python train.py --model="segmentation model" --dataset="aerial photos of the United States (SatlasPretrain)" --train_examples=203450 --image_size=48 --crop_scale_min=1 --horizontal_flip=true --translate=0.12 --rotation_deg=5 --num_classes=8 --output_stride=8 --arch="resnet_bottleneck" --norm="groupnorm" --activation="relu" --weight_standardization=false --depths=[2, 2, 2, 2] --kernel_size=3 --stem="deep" --avg_pool_shortcut=true --widths=[192, 384, 768, 1536] --init="kaiming_normal" --residual_init="zero_last" --optimizer="muon" --muon_scale="match_rms_adamw" --lr=0.0015 --momentum=0.9 --nesterov=true --orthogonalizer="polar_express" --adamw_lr_other_params=0.00084 --grad_clip=0.5 --steps=8900 --batch_size=256 --epochs=11.2 --lr_schedule="linear" --final_lr_fraction=0.1 --warmup_steps=440 --weight_decay=0.1 --adamw_weight_decay_other_params=0.05
Rows from block 5 of a small segmentation model, named by matrix and row number. Rows with one number belong to one channel. Each number is 128 + 24 x the weight over its row's rms, rounded and kept within 0 to 255. All counts start at 0. Numbers have three digits each.
Before each channel's rows are labels from the 100 images, of 14848, where the channel reaches its highest value: "lies over" is the class under the peak. Only what is clearly more common there than usual is listed. The data: aerial photos of the United States (SatlasPretrain).
# convs1: 3x3 conv (model.blocks.5.convs.1.weight, 192x192x3x3, each kernel summed), inputs 0-191
# convs2: expand pointwise conv (model.blocks.5.convs.2.weight, 768x192x1x1, transposed), outputs 0-255

lies over: crop field
convs1.138:134106087104111133115130170098128145129125098134143138138087119130118112133105143097104097112132147091142092189134123135157114132094045087122129146094136182109084113135133136124084125099133102151115113148165144150090134119154141132123132164159140155103104116117111101116104106100111134024169151131144165183126095096124165141133138121155142132133119166149131107156184136146163147177135141147123084097134159154155133118112169141106153099137140111100121136116122112118138123118107122126143144122132152121108152138123138141099130111143124151105143140139128134128117128125184142132
convs2.138:143117157139131153134133138134133122137113119130132152122123129137097123115153128155144124135128117123130114137188137136155059094125138151156112100124108147133106127126154124084094091048102107157144107117129144113122129100119107129116082123126140116153127126089107134139144154156129125129140112102127121153138117122136134111123130106138134085133135127128171106126120128156111125117113113120131158131127113125163120174115143101155131113100138133122140161165115086124116074147131111145130133129112114121105120182115124090132127145113120175118085122157200125147118121124103096143132151155136171142111118130141087123134099124115124133122133147141139175131105129108141110145110133116125144149145112111123105127138134134159150144120158110115152137219142106147100122240118113

lies over: crop field
convs1.129:135127142133120159137135132132128136159124142137129144129078178172160149119112110129117134173135126119128141159155182128151125095162114151168136090164170150107173134109134156130111118124128139097120111110188146144159108125120135143155187127149147112142096146124120139136119127148108139084172144144134146161124123167145117138142166100106121146143159116096144145139120130122118134147113125131127135121137131133149131130139130110104166106102103106073148122150117114073122128093111070089083063075084089095113134128133109107115118112156164128120081131154099129183158140121172130117
convs2.129:173140123135128147133108100106070128137118120126121164132127120149176162107134151087121117129141134120125118124096135094128072079109123090155119113126116126123123134136043139161120126132136139142136109155168134137128142096129114119115174140120128236114137124117137159145151126136115116123139131129138133128124111104148115219123122096125206169123097124113101126132146102113122117009106130125118107129111116137121127124048142108121139121135152158131119096106109093162164106156124112131110145111135121132100133085135142184121139142141097120121148143144136156144140107114123135071108118112122146125069113138143060121145128119115133128136106147125170108082148137122209142125098122077130122127109117123136137137119126135140120164115104195158128168106141086150135114197166132

lies over: building
convs1.147:159078127100111126136107154154100134157133159114170146131118129126150150090120154132155122077145127152139123155099121158140128134102113129147123081139131163089106132109156125160120121076115120106093157111104110130146144182165102162124150211060118165153149120179140116175125131114188098087087158131130155146149106147118124126132172134110128131118134125090135137119126132124138126070101145147116106179134104113137134106098105133146086128113094151125096149114135107142127162138143117091101090133144129109091117137157136105132120120130121137096143111149132095127131130149104130099
convs2.147:113135133140122120142124109109081142116149136128139081128109130138106116129124124133107139140129134131136143118107143134108231158125129165112110127127122131133143132119079134113133106138127129107137171115137149122133143124130117147129151136129135033147154125141165146138184167141138124120124136121105126143120120145137066163134099078135120146120169111108130115137136123121135130162149136122132128147120118142176132136180125101126144145121107132080137149114128111118142136137140114065135137139124135131113129128116088102128106096092120099144089131167039113099146106138077155124124153152116169115157139099119211180112078131080130121138156175140146128177104131110058114145153132123127128151172117152128136151130124136133120122130121097143106115166122142162145133169102133

lies over: crop field
convs1.52:098203138166125098111138119106102059140092116125120089129119128131148139147104103139166130174118132104097160134158104133153145124174134142130109081146160150133178130120125107126082129157130162161140115105101139141178136144145153114135156100138125136083145134121133179161117105107121144165135151122125154109144096157148132151124140116140123125120119130098132155119143106150110145148156122107120159140153139135156135147141183131163147138113105128161144095161093150135133147155126172159139166131141148101142145092122148176181104144124115114153136170067159143108112102132143152134
convs2.52:125119109088130085121122129100108113125135109116123146109086142097118120141135110126127121110130123132117143110053128121122078152128122166146105151119113124113122099150083133134142118187109131089061135174184131107114118105121153145135142127120106141108120129147116101105108121178111107122129128145132121151128089129096082167124102131163123110128098110111143127100148165127071130123120129123144137147144108127118129128140140136122159160127116135158135122119167131120114109137143154141150140152111098127121146141130126137115125169125083153121168128165068167117114151130157141161103144144139141119162125118156151115145157139130092143130134079126128136064164120132051152110129103114135111128123124136139141116139132117132134109128089087110144139134148157097130107051117152

lies over: crop field
convs1.104:154149109124127147151166101152146147103127157149137133138119137127174147176144154126126089198137136050130112089095128099135087131101105102172179163157133105101182101147121159136110131111126122147112135091101154187103136125098123151111139114117074105099102129109102129121088080097090149129117119116098152169115137130097127116115141103165096144128124149155103137140122127132139134127120151136145129080127125146117104111136137145108143148121121140117118143124112131110100128108175140081115121130122127116112174138104120108158099115155148154136110127174108153133133159105182157114
convs2.104:058101115129152115106114113133118136113124110114136177141120137134177129099140110183117122130118120114128129131084111128120090123128123122130131126132115139118144120118098107111143115160137125171088073141132135120121124030125116137130115135120129124140114127087081167110120120105120112120129131116125126136128158132146110074129147166157079164130122137114141130134100119126074131194123139138122138124156095102129115133132141147100142132104177139151128100136092085125116132151138118118143137110125109121131106108159094162159094180102085143141101126132154126122122088144118143131176136152089172122147121160123057107151130155125129132148120142137183169154138135121177143124156117149122116143120126146156101137135125164139119147148104147152132107142138109157132116111117123

lies over: building
convs1.25:128090123113151117125106181162115098102122133159093150109101131121089110116139139151136131149129148191167147142147141127087126156137159131125111119126148122105113113163127105161155158161093113149116108193156144141096151094130128130090136122121160164155175127123143152128127140091105171128130107138142116096136164134121127157143129146135128151122080139130154194085131101071108120143142140149119144092105116093115153135138108122141112113154120109128118122077129098120120089132124120120127175124135184093139059155101134110135161135123108101144135137134148110131132142131066167115
convs2.25:088127121148138094121136142136146124127156138144132154136192122133195139132116102162118119117115131127136120141172117163151212171155129166151192150153114134137140129134137146145110141151127113133101137121111124119125112158125152131138131136153150118135125136121169131121165122109109128123106126135114111136119147136133091067140187114118101029120152110124129115129131128136153144125121118141147145116139101124137130097049103121172131149133100143149133124079132111149120121134130169100156124119124125135135112134128126051135118171138129147120193127119186131134134171124132167161130130117160139127121155125143115127131110094150106132146142158150125161093126132175074124135141134141125168127159110138146129134167150124100146096109148101123166098157182094095125104174107144