A small segmentation model, trained from scratch.
Model: 8.11M parameters, 48-pixel images, arch resnet_bottleneck, depths [2, 2, 2, 2].
Training: 8900 steps, held-out accuracy 87%.
Data: trained on aerial photos of the United States (SatlasPretrain), 203450 training examples.
Rows from block 4 of a small segmentation model, named by matrix and row number. Rows with one number belong to one channel. Each number is 128 + 24 x the weight over its row's rms, rounded and kept within 0 to 255. All counts start at 0. Numbers have three digits each.
Before each channel's rows are labels from the 100 images, of 14848, where the channel reaches its highest value: "strongest on" is what is common among them. Only what is clearly more common there than usual is listed. The data: aerial photos of the United States (SatlasPretrain). In brackets: how many of the 100.
# convs1: 3x3 conv, stride 2 (model.blocks.4.convs.1.weight, 192x192x3x3, each kernel summed), inputs 96-191
# convs2: expand pointwise conv (model.blocks.4.convs.2.weight, 768x192x1x1, transposed), outputs 128-255

strongest on: crop field (31)
convs1.51:155153179161078131106131144123130125126104127136116144118125117101121117106122086173172112140102122141155178116129135129135111110088112101136145125146183133114118129144131119136132135078106117097158083104142105137152144098139111091095140124105128157155108116083105089154132087108143123098
convs2.51:106178154120123118136153077149075154112124092122144136100128159089144149124155165148113135128105114179141129130124123202137132155126106129155080154099106106188114155093098088116140176107123121136155114164107173145122104101085100133142126096114121162138119121152125130161138135185132094128101071147121127146144135129144098114096123133142127119157144112138095155155146130143123088120129

strongest on: crop field (25)
convs1.98:177153145140151107132144123155142127119137140142122074183143098159158166135120121124127135139115132116184110094116107109139122131123109100128150129142113131107141107145131103106107122106173141092089125081126136128140081111158125122112095143142150089090068122128131087121152156139116146146
convs2.98:115117115119158119148138097100120108136131149120168141141110144092159129141115112143128132128150116102118127091127114112132170155159130127144108136155146076071141155097149125086134097116114134144142157124121148145123140167089135081137160144135088108097084145117140098138150128130111137113135073114128135103113131158172109094080146121147120159138147139131127118143152124119187119113111

strongest on: building (75)
convs1.37:145132125165124118123088108107121117098125120131124152122107171136096100081127064133112123107132084142164136111087136128097130154108071139113105157160142136167164157110125157170120178116151135107152141110143148130112149119111133137140091136153126131130142150133143126135169131135099101134
convs2.37:145115106135134113159159134119142160141116118129120151119126138136081110133114131119132116144161105150135139120108124056132114107137148149137142152110145091128095127042115111132097107120156164137103131189067091138107174127166156157125107123136136116127160048132122136127157145142125118133158135145116150127128127109151136172139152120113100131122130145136156122129150116134150125100082

strongest on: crop field (35)
convs1.147:104099096126164154137104161148155160136150122113089132121107113064125116129156075136109124128111112090169106137140133141130143120104139152128135101155127133116165146139109131136180111099119118145142093139129135102076143157151161162100145159170117175153132149123116124141139137139134119156
convs2.147:143165106124131108075149126120113131139136115193156145143120082135160120135139101108142093152157118127099092115133128085126111090152082100145115127119129147243132117143124141111150142127130119139144151140164119096114130140122120104112131120118109150105167101123129112143149129143102127122146123123112135120123116126115127106119096143121123143128104129114127081091119111144196168149147

strongest on: crop field (33)
convs1.166:165084105098150092140126163105148143155147130116087163096133152120125116139124134182127140137116186063147174096130134166100117101139120119123124199100128128118158110131134131132124166158147124103144120155123158109112126117130142113159156102092121164129139094121148116129160121114101097140
convs2.166:102124119140118095102153115094136121130160175122155143163165119152134123134146097115140111140118075112129121143142145023157154110082147111141110110112131097125115166164142080148126107184095112124133140163138118143120078137103096140136122116125122113113167137100115131114112135126127105135119080166129147144155110121148129172159131153140135121137161147137118138119133157125122132179149

strongest on: crop field (25)
convs1.48:110111144162141160143093120082093143155141130144167171097187113093167094134147111119125133085088149139119101124140087073127090176149111093104104144139155130069112141140130167112108129154141121128135136111135128085178138072170121129131132178111124124120135122119139123164123156134094101149
convs2.48:123158104120123142153127130154126150113118078143101129110129140098137143112101139140111115109078172122077105124140141129123093079139143122086113130130110102139112132038141140141106160144152121131138152070116085116159174114141104103105125153143133103138135129093158151123162131125136137129129157125125124117117153119146091148160126134065114151119147090140145107128154139132187190096146

strongest on: building (82)
convs1.78:088103131175143144110125102134134119088112122113169111096130150124172130108171113158136109180101113111165166136148148106115121116119128109132090147111154132161127129127122133099191126132134125141128134141131198143145117140129093125152151134110099137116143133154116133115130107122107140146
convs2.78:108108146112116129085106108156136084133158161112075135123136135186086145124084123116108145140080095081154114147107132134102118070149142141124112106121136159131112164162075153142131142108115139130113130141157122096142144122113121143131104134140125144137047119155137185117107124093137131134124141111135139129186133139127149126101177117136141096142144149127109114139112135122136101126042

strongest on: building (74)
convs1.57:151093109074098125125145101127096131158118147148112142123142126073092136115133128164123135110114095202115110147148162126151115133088109111124130093089121130125097123124109155108110140140163119118122111096140132129129098083137136125105091132145134091117090129099133153128103187131121150150
convs2.57:121129157120111152082132051159116255132148120149113153121117150137140112116106138123126107122109131133131133135137129156116106117136141142159126135108116139087108115135146124114089128200143162136128129062123134132140126077091139097117129155122129146079146092114140067126120130104101122128145162106111117096144114113114099119126090071070166133107133114130117132161163124122081210147152

strongest on: building (81)
convs1.87:109138136143163123124129132156099114162123121141112132117115112109135085155081186100158098132107139138106127137107088105099096120117090146125117096098124133110111135138123127177082073096141136150137161125129121122120129144105100187124098125156162126129137161140120166118125110117130147132
convs2.87:117109143113117139117137142118140095139148130086111133122138160148123143139126143145095097107101144177164105136075122183121131117111148132141122138109104116117158111124145104159151149112107149145135126179178110100135118132120117113135138102117143103135086107136127187127114131120134146132151137128120147116124124125109130107133165137140105119121124129118161094107107163108137129123172

strongest on: building (87)
convs1.56:133130098120145144133134119148112112090109124119157119095141142113158125100119104103123138122094126159127092095123133125148072117168110117099136160147144137123154126142141119105121191129148132108136128079153107118116122086196151125122145171114123076113176162135182125136140129109153161131
convs2.56:108172115126118096121112108105134141133071130134163110154123126228098130096126199117144136121076103109121137155123109135122145139137154144142118075157117115089101115126096123095118132222129109112124125164135130130106127115140127120128110139129122132138105204144121097112115124124123151126121121116154146104207111117137092145133153123136104126133121102117118090155101147142140208118052

strongest on: crop field (27)
convs1.190:103159143136150148128129117149139183145134138153156149126141106133133089144122099126088120181116116144127101136156105081141114107119108164125103127136102123118067121139133132110137139132157124123146099144124116122125114117142115102133141110133138137123171102114127132124124176124137119155
convs2.190:098169104115126152121102096106140172130121085134085139143126065141131096168132138130119132114113144123119123131083106100132127109134101154142120141166138103133122098061161148121112103090121109118161101096113139086149135126157158128108115145135137150164188165126118045135159126130116129138142134111139143141117131098141167131155064104130116145152123089110075063134107128141120167153161

strongest on: building (93)
convs1.186:101117113126141079104108097115130084082125137105141118121130109111133097137118102136161119183129145186123132144101117172104187126156155161120128125113123134125129065128147111120111130111133137104110112120116126116139115196127126118162128130117110113118128097118139107110130098117099107117
convs2.186:131110156085125116172141248129110182121153171107099160147138098124117115088142114126106135144149100134139112153116134081131150110181094138118121147105143138168121138122099142154148123195126158104122124136156092086102114092116142124114125132139127119134062090124128100116131139105138120120145129143131122149105146142128115119128231133125127131122126092121114105130120123146096151086176