From a checkpoint of a small segmentation model.
Model: 48-pixel images, depths [2, 2, 2, 2].
Training: 8900 steps, batches of 256.
Data: trained on aerial photos of the United States (SatlasPretrain), 203450 training examples.
Rows from block 2 of a small segmentation model, named by matrix and row number. Rows with one number belong to one channel. Each number is 128 + 32 x the weight over its row's rms, rounded and kept within 0 to 255. All counts start at 0. Numbers have three digits each.
Before each channel's rows are labels from the 100 images, of 14848, where the channel reaches its highest value: "lies over" is the class under the peak. Only what is clearly more common there than usual is listed. The data: aerial photos of the United States (SatlasPretrain).
# convs1: 3x3 conv, stride 2 (model.blocks.2.convs.1.weight, 96x96x3x3, each kernel summed), inputs 0-95
# convs2: expand pointwise conv (model.blocks.2.convs.2.weight, 384x96x1x1, transposed), outputs 0-95

lies over: crop field
convs1.89:085189060120098124145080107111124072131107097135100124059085148095119162110139143161142152162135192105161098176220135108108130131152123111120130103124120205090090137138116134128142137101177153134154132157128130080129064079126137116146057150140163127136147194149173183129088131093096142121
convs2.89:075028155115132117141082134142137136146169143166162175093146178136105109104052084117121071161161171083134155141069097146088131088137140148151098120103108138093142128141124105148119154131119152143139102111134167161121105130099089203105157078114127121138143159157162126064111152146145079112

lies over: building
convs1.58:181151140195141177131116119112201119101139109155140143172087103125176093126131181108153138167142122133075211168127130115090160119070134175109099143160116194183132135104155141076123152185131108164087108102126150147138178113150169140141168095143101104159066084155114148076155147150138091119
convs2.58:045066174137125137121142113099129095134126103122096130119158094133155127181157212157106088145167122118131126120123164082115142080063088135155119218127132150095128134135090136103165133158120135083101156070082045175133177044178114113142095150135140132108079108127155148182137122132109118112

lies over: building
convs1.65:158105129255163117141139166128080126110120120124140088122124127190170119113130183155162121128072162099111152124109127159208116156136110134178138080081145125195132083102090139042093126173132141162154115127146110127170127137164153100118182090095153103143163137109110101105113129114119113162
convs2.65:096105185110121112097126119162148134056128137183096146173095137139098144107156148058132125122150158116087115094169108123100091100138172104105145071109142136095163169126165099141137145102126148160142095099140109137117128083150083135159107167097083165130094100255135077144117161053068176144

lies over: building
convs1.0:182144143146121134140127123090093047110147128137149149123152144135108110053106079067133081057120144135147109098172136100157115148081138105134133114183137110122136144066135083141085094097122117065096103161142104150053149119151123146163160161102118169168076144106125129191092125061072117118
convs2.0:128165122163153126116126181166148121094148065177194146151132097149144095134144116100093130068121120093198125177131079068096155122166158126122063121109080135094116074131159131150093166127131108148125134117125140116113132177173106130159145139129151128165168126155137060090119150052151162062

lies over: building
convs1.47:076105100125099148164132133167098189108148115114066144111111138161107130148137084165135111094156094080165214095151125139156068123119103120217101097073140114177099086126112115139108130110160136090119136137102138140139148144165094101180138056105126216128101127104141099078157117094151084109
convs2.47:087104105137162102071081161085141137173142153100094122167107069157097139195071186143120115066105126077134137110064118178097117147129090143121161153118103078107123151130118110106151146126088080148151107133134125154139158143173116152095160146006158101126248164164108163112127200115119205098

lies over: crop field
convs1.86:112121080112111123138081144165103082135097131168185139127086104213189111111105210141156109103141158164158143052134139124089125113176156115089119102068135196089114140104151132111128098142082122104139101191181131121149099123103149142087179119119149165129075169153139126087142135123121072142
convs2.86:229126118128146120133077149161129156167152124146107117116083142133149126115146079136121171095135086105089114152204095145073095113188114123109102129178104132089128117156170077108141084152099115122149152097129167178136118189078154130068082136154133118104117102115148105100117116153039154110

lies over: crop field
convs1.53:126099150059072122093134195114136129126112160128128141083133156158190144072109150153136103178177117152092117128167136125083160106091155111136064115131061138132146105142127160125102124130171149173173158208134085087132078145116151102100080143149088060192172127129113103181146118141129104128
convs2.53:140140092146163160133146137198163134156104175178088120158066153114125111087093147130088135125133151153089138086168151146133171154130142169083152126175098120175115163062135194104132169137154107179121174113158153146075101164114087128157147100172105132169156135056109129135077142088136100136

lies over: crop field
convs1.69:106077071103164111134116071107114112120186113115162155163108144088099196102099172126114062120136111160118067074189100132097120154161140101098178160120142099118158077100131073127097128117118174163131175129093110119046118132151149133173192107134137181093068121118120142103093128115138101133
convs2.69:147163095096136098127074069123145109145078140133108129073162110097120123067209151118143141105108105125079139071166126168090118154149112093124132194164140099095108156123104145086139112172132150095117127138104135137094148103170184127132161134111144125134139146042160109151171130135143122187

lies over: building
convs1.60:128100080081182192150126125046112141126138139116178164079168157169186079126091210127149146147113101133217105113144112091132080090143127167105149092079098090119125103112151090092136101102146120091135094125079162123115130131148106093133201125137121136124126086102145128167168122161141107097
convs2.60:143142175163089125136069088107114113117117151135148122094155226098098134163082144083146133176117109139097160072145150223110175157113140110081137133126098148173067143094209153038110098146138125109130096181116159073141166206134169104169176158174130155086163075111142140161095183143132135170

lies over: building
convs1.5:131170122092089094109196115086123131145155158146097167057125131155084084097140140109120138173133098080193063086137123186066161103135135083145144126069151096195124120116173073186145098119171115125143169145143122146157148110119091085129118114122182125132123110121074137168131141117094071131
convs2.5:047136194166204064095156130116191136137172138125140140064188126114110120096125122140160146119120115121097136118216166193160115132141155111140172147139123097209122086113118119072125079180138150109129118094121177105121125166180145123165180135148106106092158177085141170159170125111126166178

lies over: crop field
convs1.24:178097094207128058175104136053115120102102113158119115123088141175078125101123146174113082106083094137179131129129147114101143155128140143092111137094128169168131126133144097059124107066117104158138138185119134098153190105133201104155115138113192165158063098094139112126114134100115102144
convs2.24:067172087072121134128136117179119138115133132117161139068123150162085145088146105182173164162111101135131140132215092172131121056132116147189110151153115089131087100182155081129074161103117104174187095156138151088153162155123086156134133154113101137130140113121133181157139110080123114173

lies over: building
convs1.11:101136125147121089195109117111127061141117108105072150152106153153127100107164100079128129111120147086094138067138118077110072125103147157190159116196187153230087127116088076102138140138154144158166149122148109150170107166098099103113093116092108091148150099112090119135082165077118146109
convs2.11:144101105105136104135180127189154142117126102135143141086180118139131071153090102093085164107111151113169107084185139111128099144142133163114119124068098118060115151162175116197079144081078147139127141158169122124121130136131092168067097134106149116159156114142143128113145151086085090116

lies over: building
convs1.43:092151118115117112225084161123074134080146094138141146091113173109097130144134135156161182117166172123099097095152141152145072112130098121155163153086116086122120120141120056154139103115095129192093106182107131155139104096117107095132174093123230170087137116118090155125128124067166096123
convs2.43:086108084082148083144105052060130113152111155131174125124179160113081142088199113142094161154131140109134148147065114127117113150116155123120123169104132153124121136089108120105096159115120063077100166137157179177078141144110151143115116114142137151094109138123142137149077128155150125109

lies over: building
convs1.1:056148119127101097093113101124103192135121105146099123107125188140145153131068137075124126165171061111099100150165109170096128087146098134131145077083165129068152079161157109086175126162115157176169142128121104147069202150141149072118086133101103164179113146141139125078112137093145100134
convs2.1:156167076128172089116124116212114117141111147112181110117151185226119121147084119187121142092122080159145114153090173049139103201171160146098115087082167161146125191104118110157088142117124107146132097104103112118043115118144119130112118148118082132179101132121124110132156134132114201083

lies over: building
convs1.64:122116086154141144064114112140118120108139087110124150142122176071132101130129080134134180124108161124166155136179104119039106123096100127140138093091109085146113087114096135030098127178128087102149117248109135114098153117106093150156161125164101102172156104152170167165152122122148102149
convs2.64:134168132166084142122182084103152124154185103095098075067130151080143133029155136178177119160110109096124138167190147158135142171164170068123128134059088168133128116144126113162155141135170142140116129079146034107123079125161140090133136162122131145132100088183108123162120169139048095159

lies over: crop field
convs1.78:146084122141095159171136173050081130106109102173145065115107165089172120105139118150144120108089184153135118224129130123102103103149133158124078055128138247123107157132142128105167146116114152189095106127112103119106148104090157135092150182128090122139149172123133162103103122126137122121
convs2.78:106139127152153083103115169194163096079077164163141110179139179163177196143128086138142071146118090135149135092136080133041138166116164126144115181099131119183121127166110117152123117120144095147114158114094112117157123128155122142097112090106096113132023098086138137106129121154150105134

lies over: building; crop field
convs1.34:067144115146076148110146059139131066124178170100101167124115205118141127105106159120121139100117125126154131145148150177082124138178140070069123095179094239127124110125125082091161099104174096121134182108124116135113081070148125141091124150122129128114099119134160169173084142142091142123
convs2.34:085070132089125103110074161147083154126121155155103120121139104106151123045134163183083091116134158139184140164105112134152097102108101155136072163116134083109132102083126100095107113144086147087120133117122089167087181128136109154187129148100059148131122122134146147132153165131097150114

lies over: building
convs1.50:168146192142132119098198100166185145162095144094094100143165146078103133136164101065160144077138086154129133143145096192138115151119104110095127119176113128191158140156118132130122129095114069114134140131084129101081141148106138075186110205147120097207110112176152120147109154152100170158
convs2.50:114109110121104107149181168150151147134127156190145137132121096152096107134077138131104122195145128102190167136088057022111143165105129123134155171089168096141063092104069109104193152121148107169128093096109160130137156139119116145146123098171130105108123123086149118163173136083144159097

lies over: building
convs1.91:105127117141078119121102091107158104128110158164127085141100097174098150145134120154182133117198166170136154091132158139129140070113121087194197148112125147080119094109160115204096104106115055103173118118151103083134120129107101055170079160135099174078091075125100136113093142111107098112
convs2.91:133081113072130121162054151103112135179190136124157161167151130127136134120067094091095080107199094123164161094148069104128125112150150084103170119132123040137110110120144110105134097091064098094122113110094073125153181122068141127110145157106092133108077188085124137113116136132183116109

lies over: building
convs1.37:101143171135115112126127118123151106124116169145115059070224075109108124132161100129145145089091168183212131166095130165131143120186125140122176173213139115143142104114105126154122104125083120121200154149142106089094143136065118136149151185153105080171118100154152142145129124099151151103
convs2.37:117191086148127126114168195091125115183157147071173114143173100144148139109066090157144166147103088111135130157057184078152164075114113133133186097134096127128079082159124157130133113090141149089151141119119155139127132124137144171132173148074132133164137107117104129111120109187128201113

lies over: crop field
convs1.29:131113157135141088121101172067083109084107145122094082083067120125095133129150103134092140082076132098136164141121145153130127095212123171117098056128142252150126161123086120116131132124113116164105101091114040135127118152146182115111118100173146120124146136151144133148106126065153139108
convs2.29:195078148157130078138092126118107124066120134089140092130146155197146112175107125137151104152131137139128115079163162183065097170106172091113093079107095102165077142120133121104198173123135142183107096126143076161138126092187135089173135101141109107089081153128105165171097149151184076140

lies over: building
convs1.2:152143126040133091229191138133145212119151113130097125114137145090100124130108154147178180163184115191123113113145101107106106148135107127147133145098111116080117129177154132194120093059149093100125137136189166123092165132111099130146108090094089149122131152162146131189114119082117120126
convs2.2:067139144113144166096189082077117111105148107113098149128108100093179138127010088123111139118114127180063132163111098063127154068134098116144165168132081121054139072139092146142149157174123157080081144112082115189099135105118108149122110115145159055157102173104128121147129065109076118098

lies over: building
convs1.75:129100138116199093116168070149128143091122110117141108109140111120099145203161128146173135105127156175139086136095124075083148111126118136108169091172137119138156123093153144164241095087039121151132112092090124090093113150100086083149093172143146175137125106126138159190150137149141133164
convs2.75:123086145203140199131027122120124149156142132109111115170120135137121144196112152121148098108106149152127104157024124123132175107110115154106097100121176114215156162131102106108140105123129125127129152123124191133105137149093113185175135122158110139120115158061136127165106142133047109100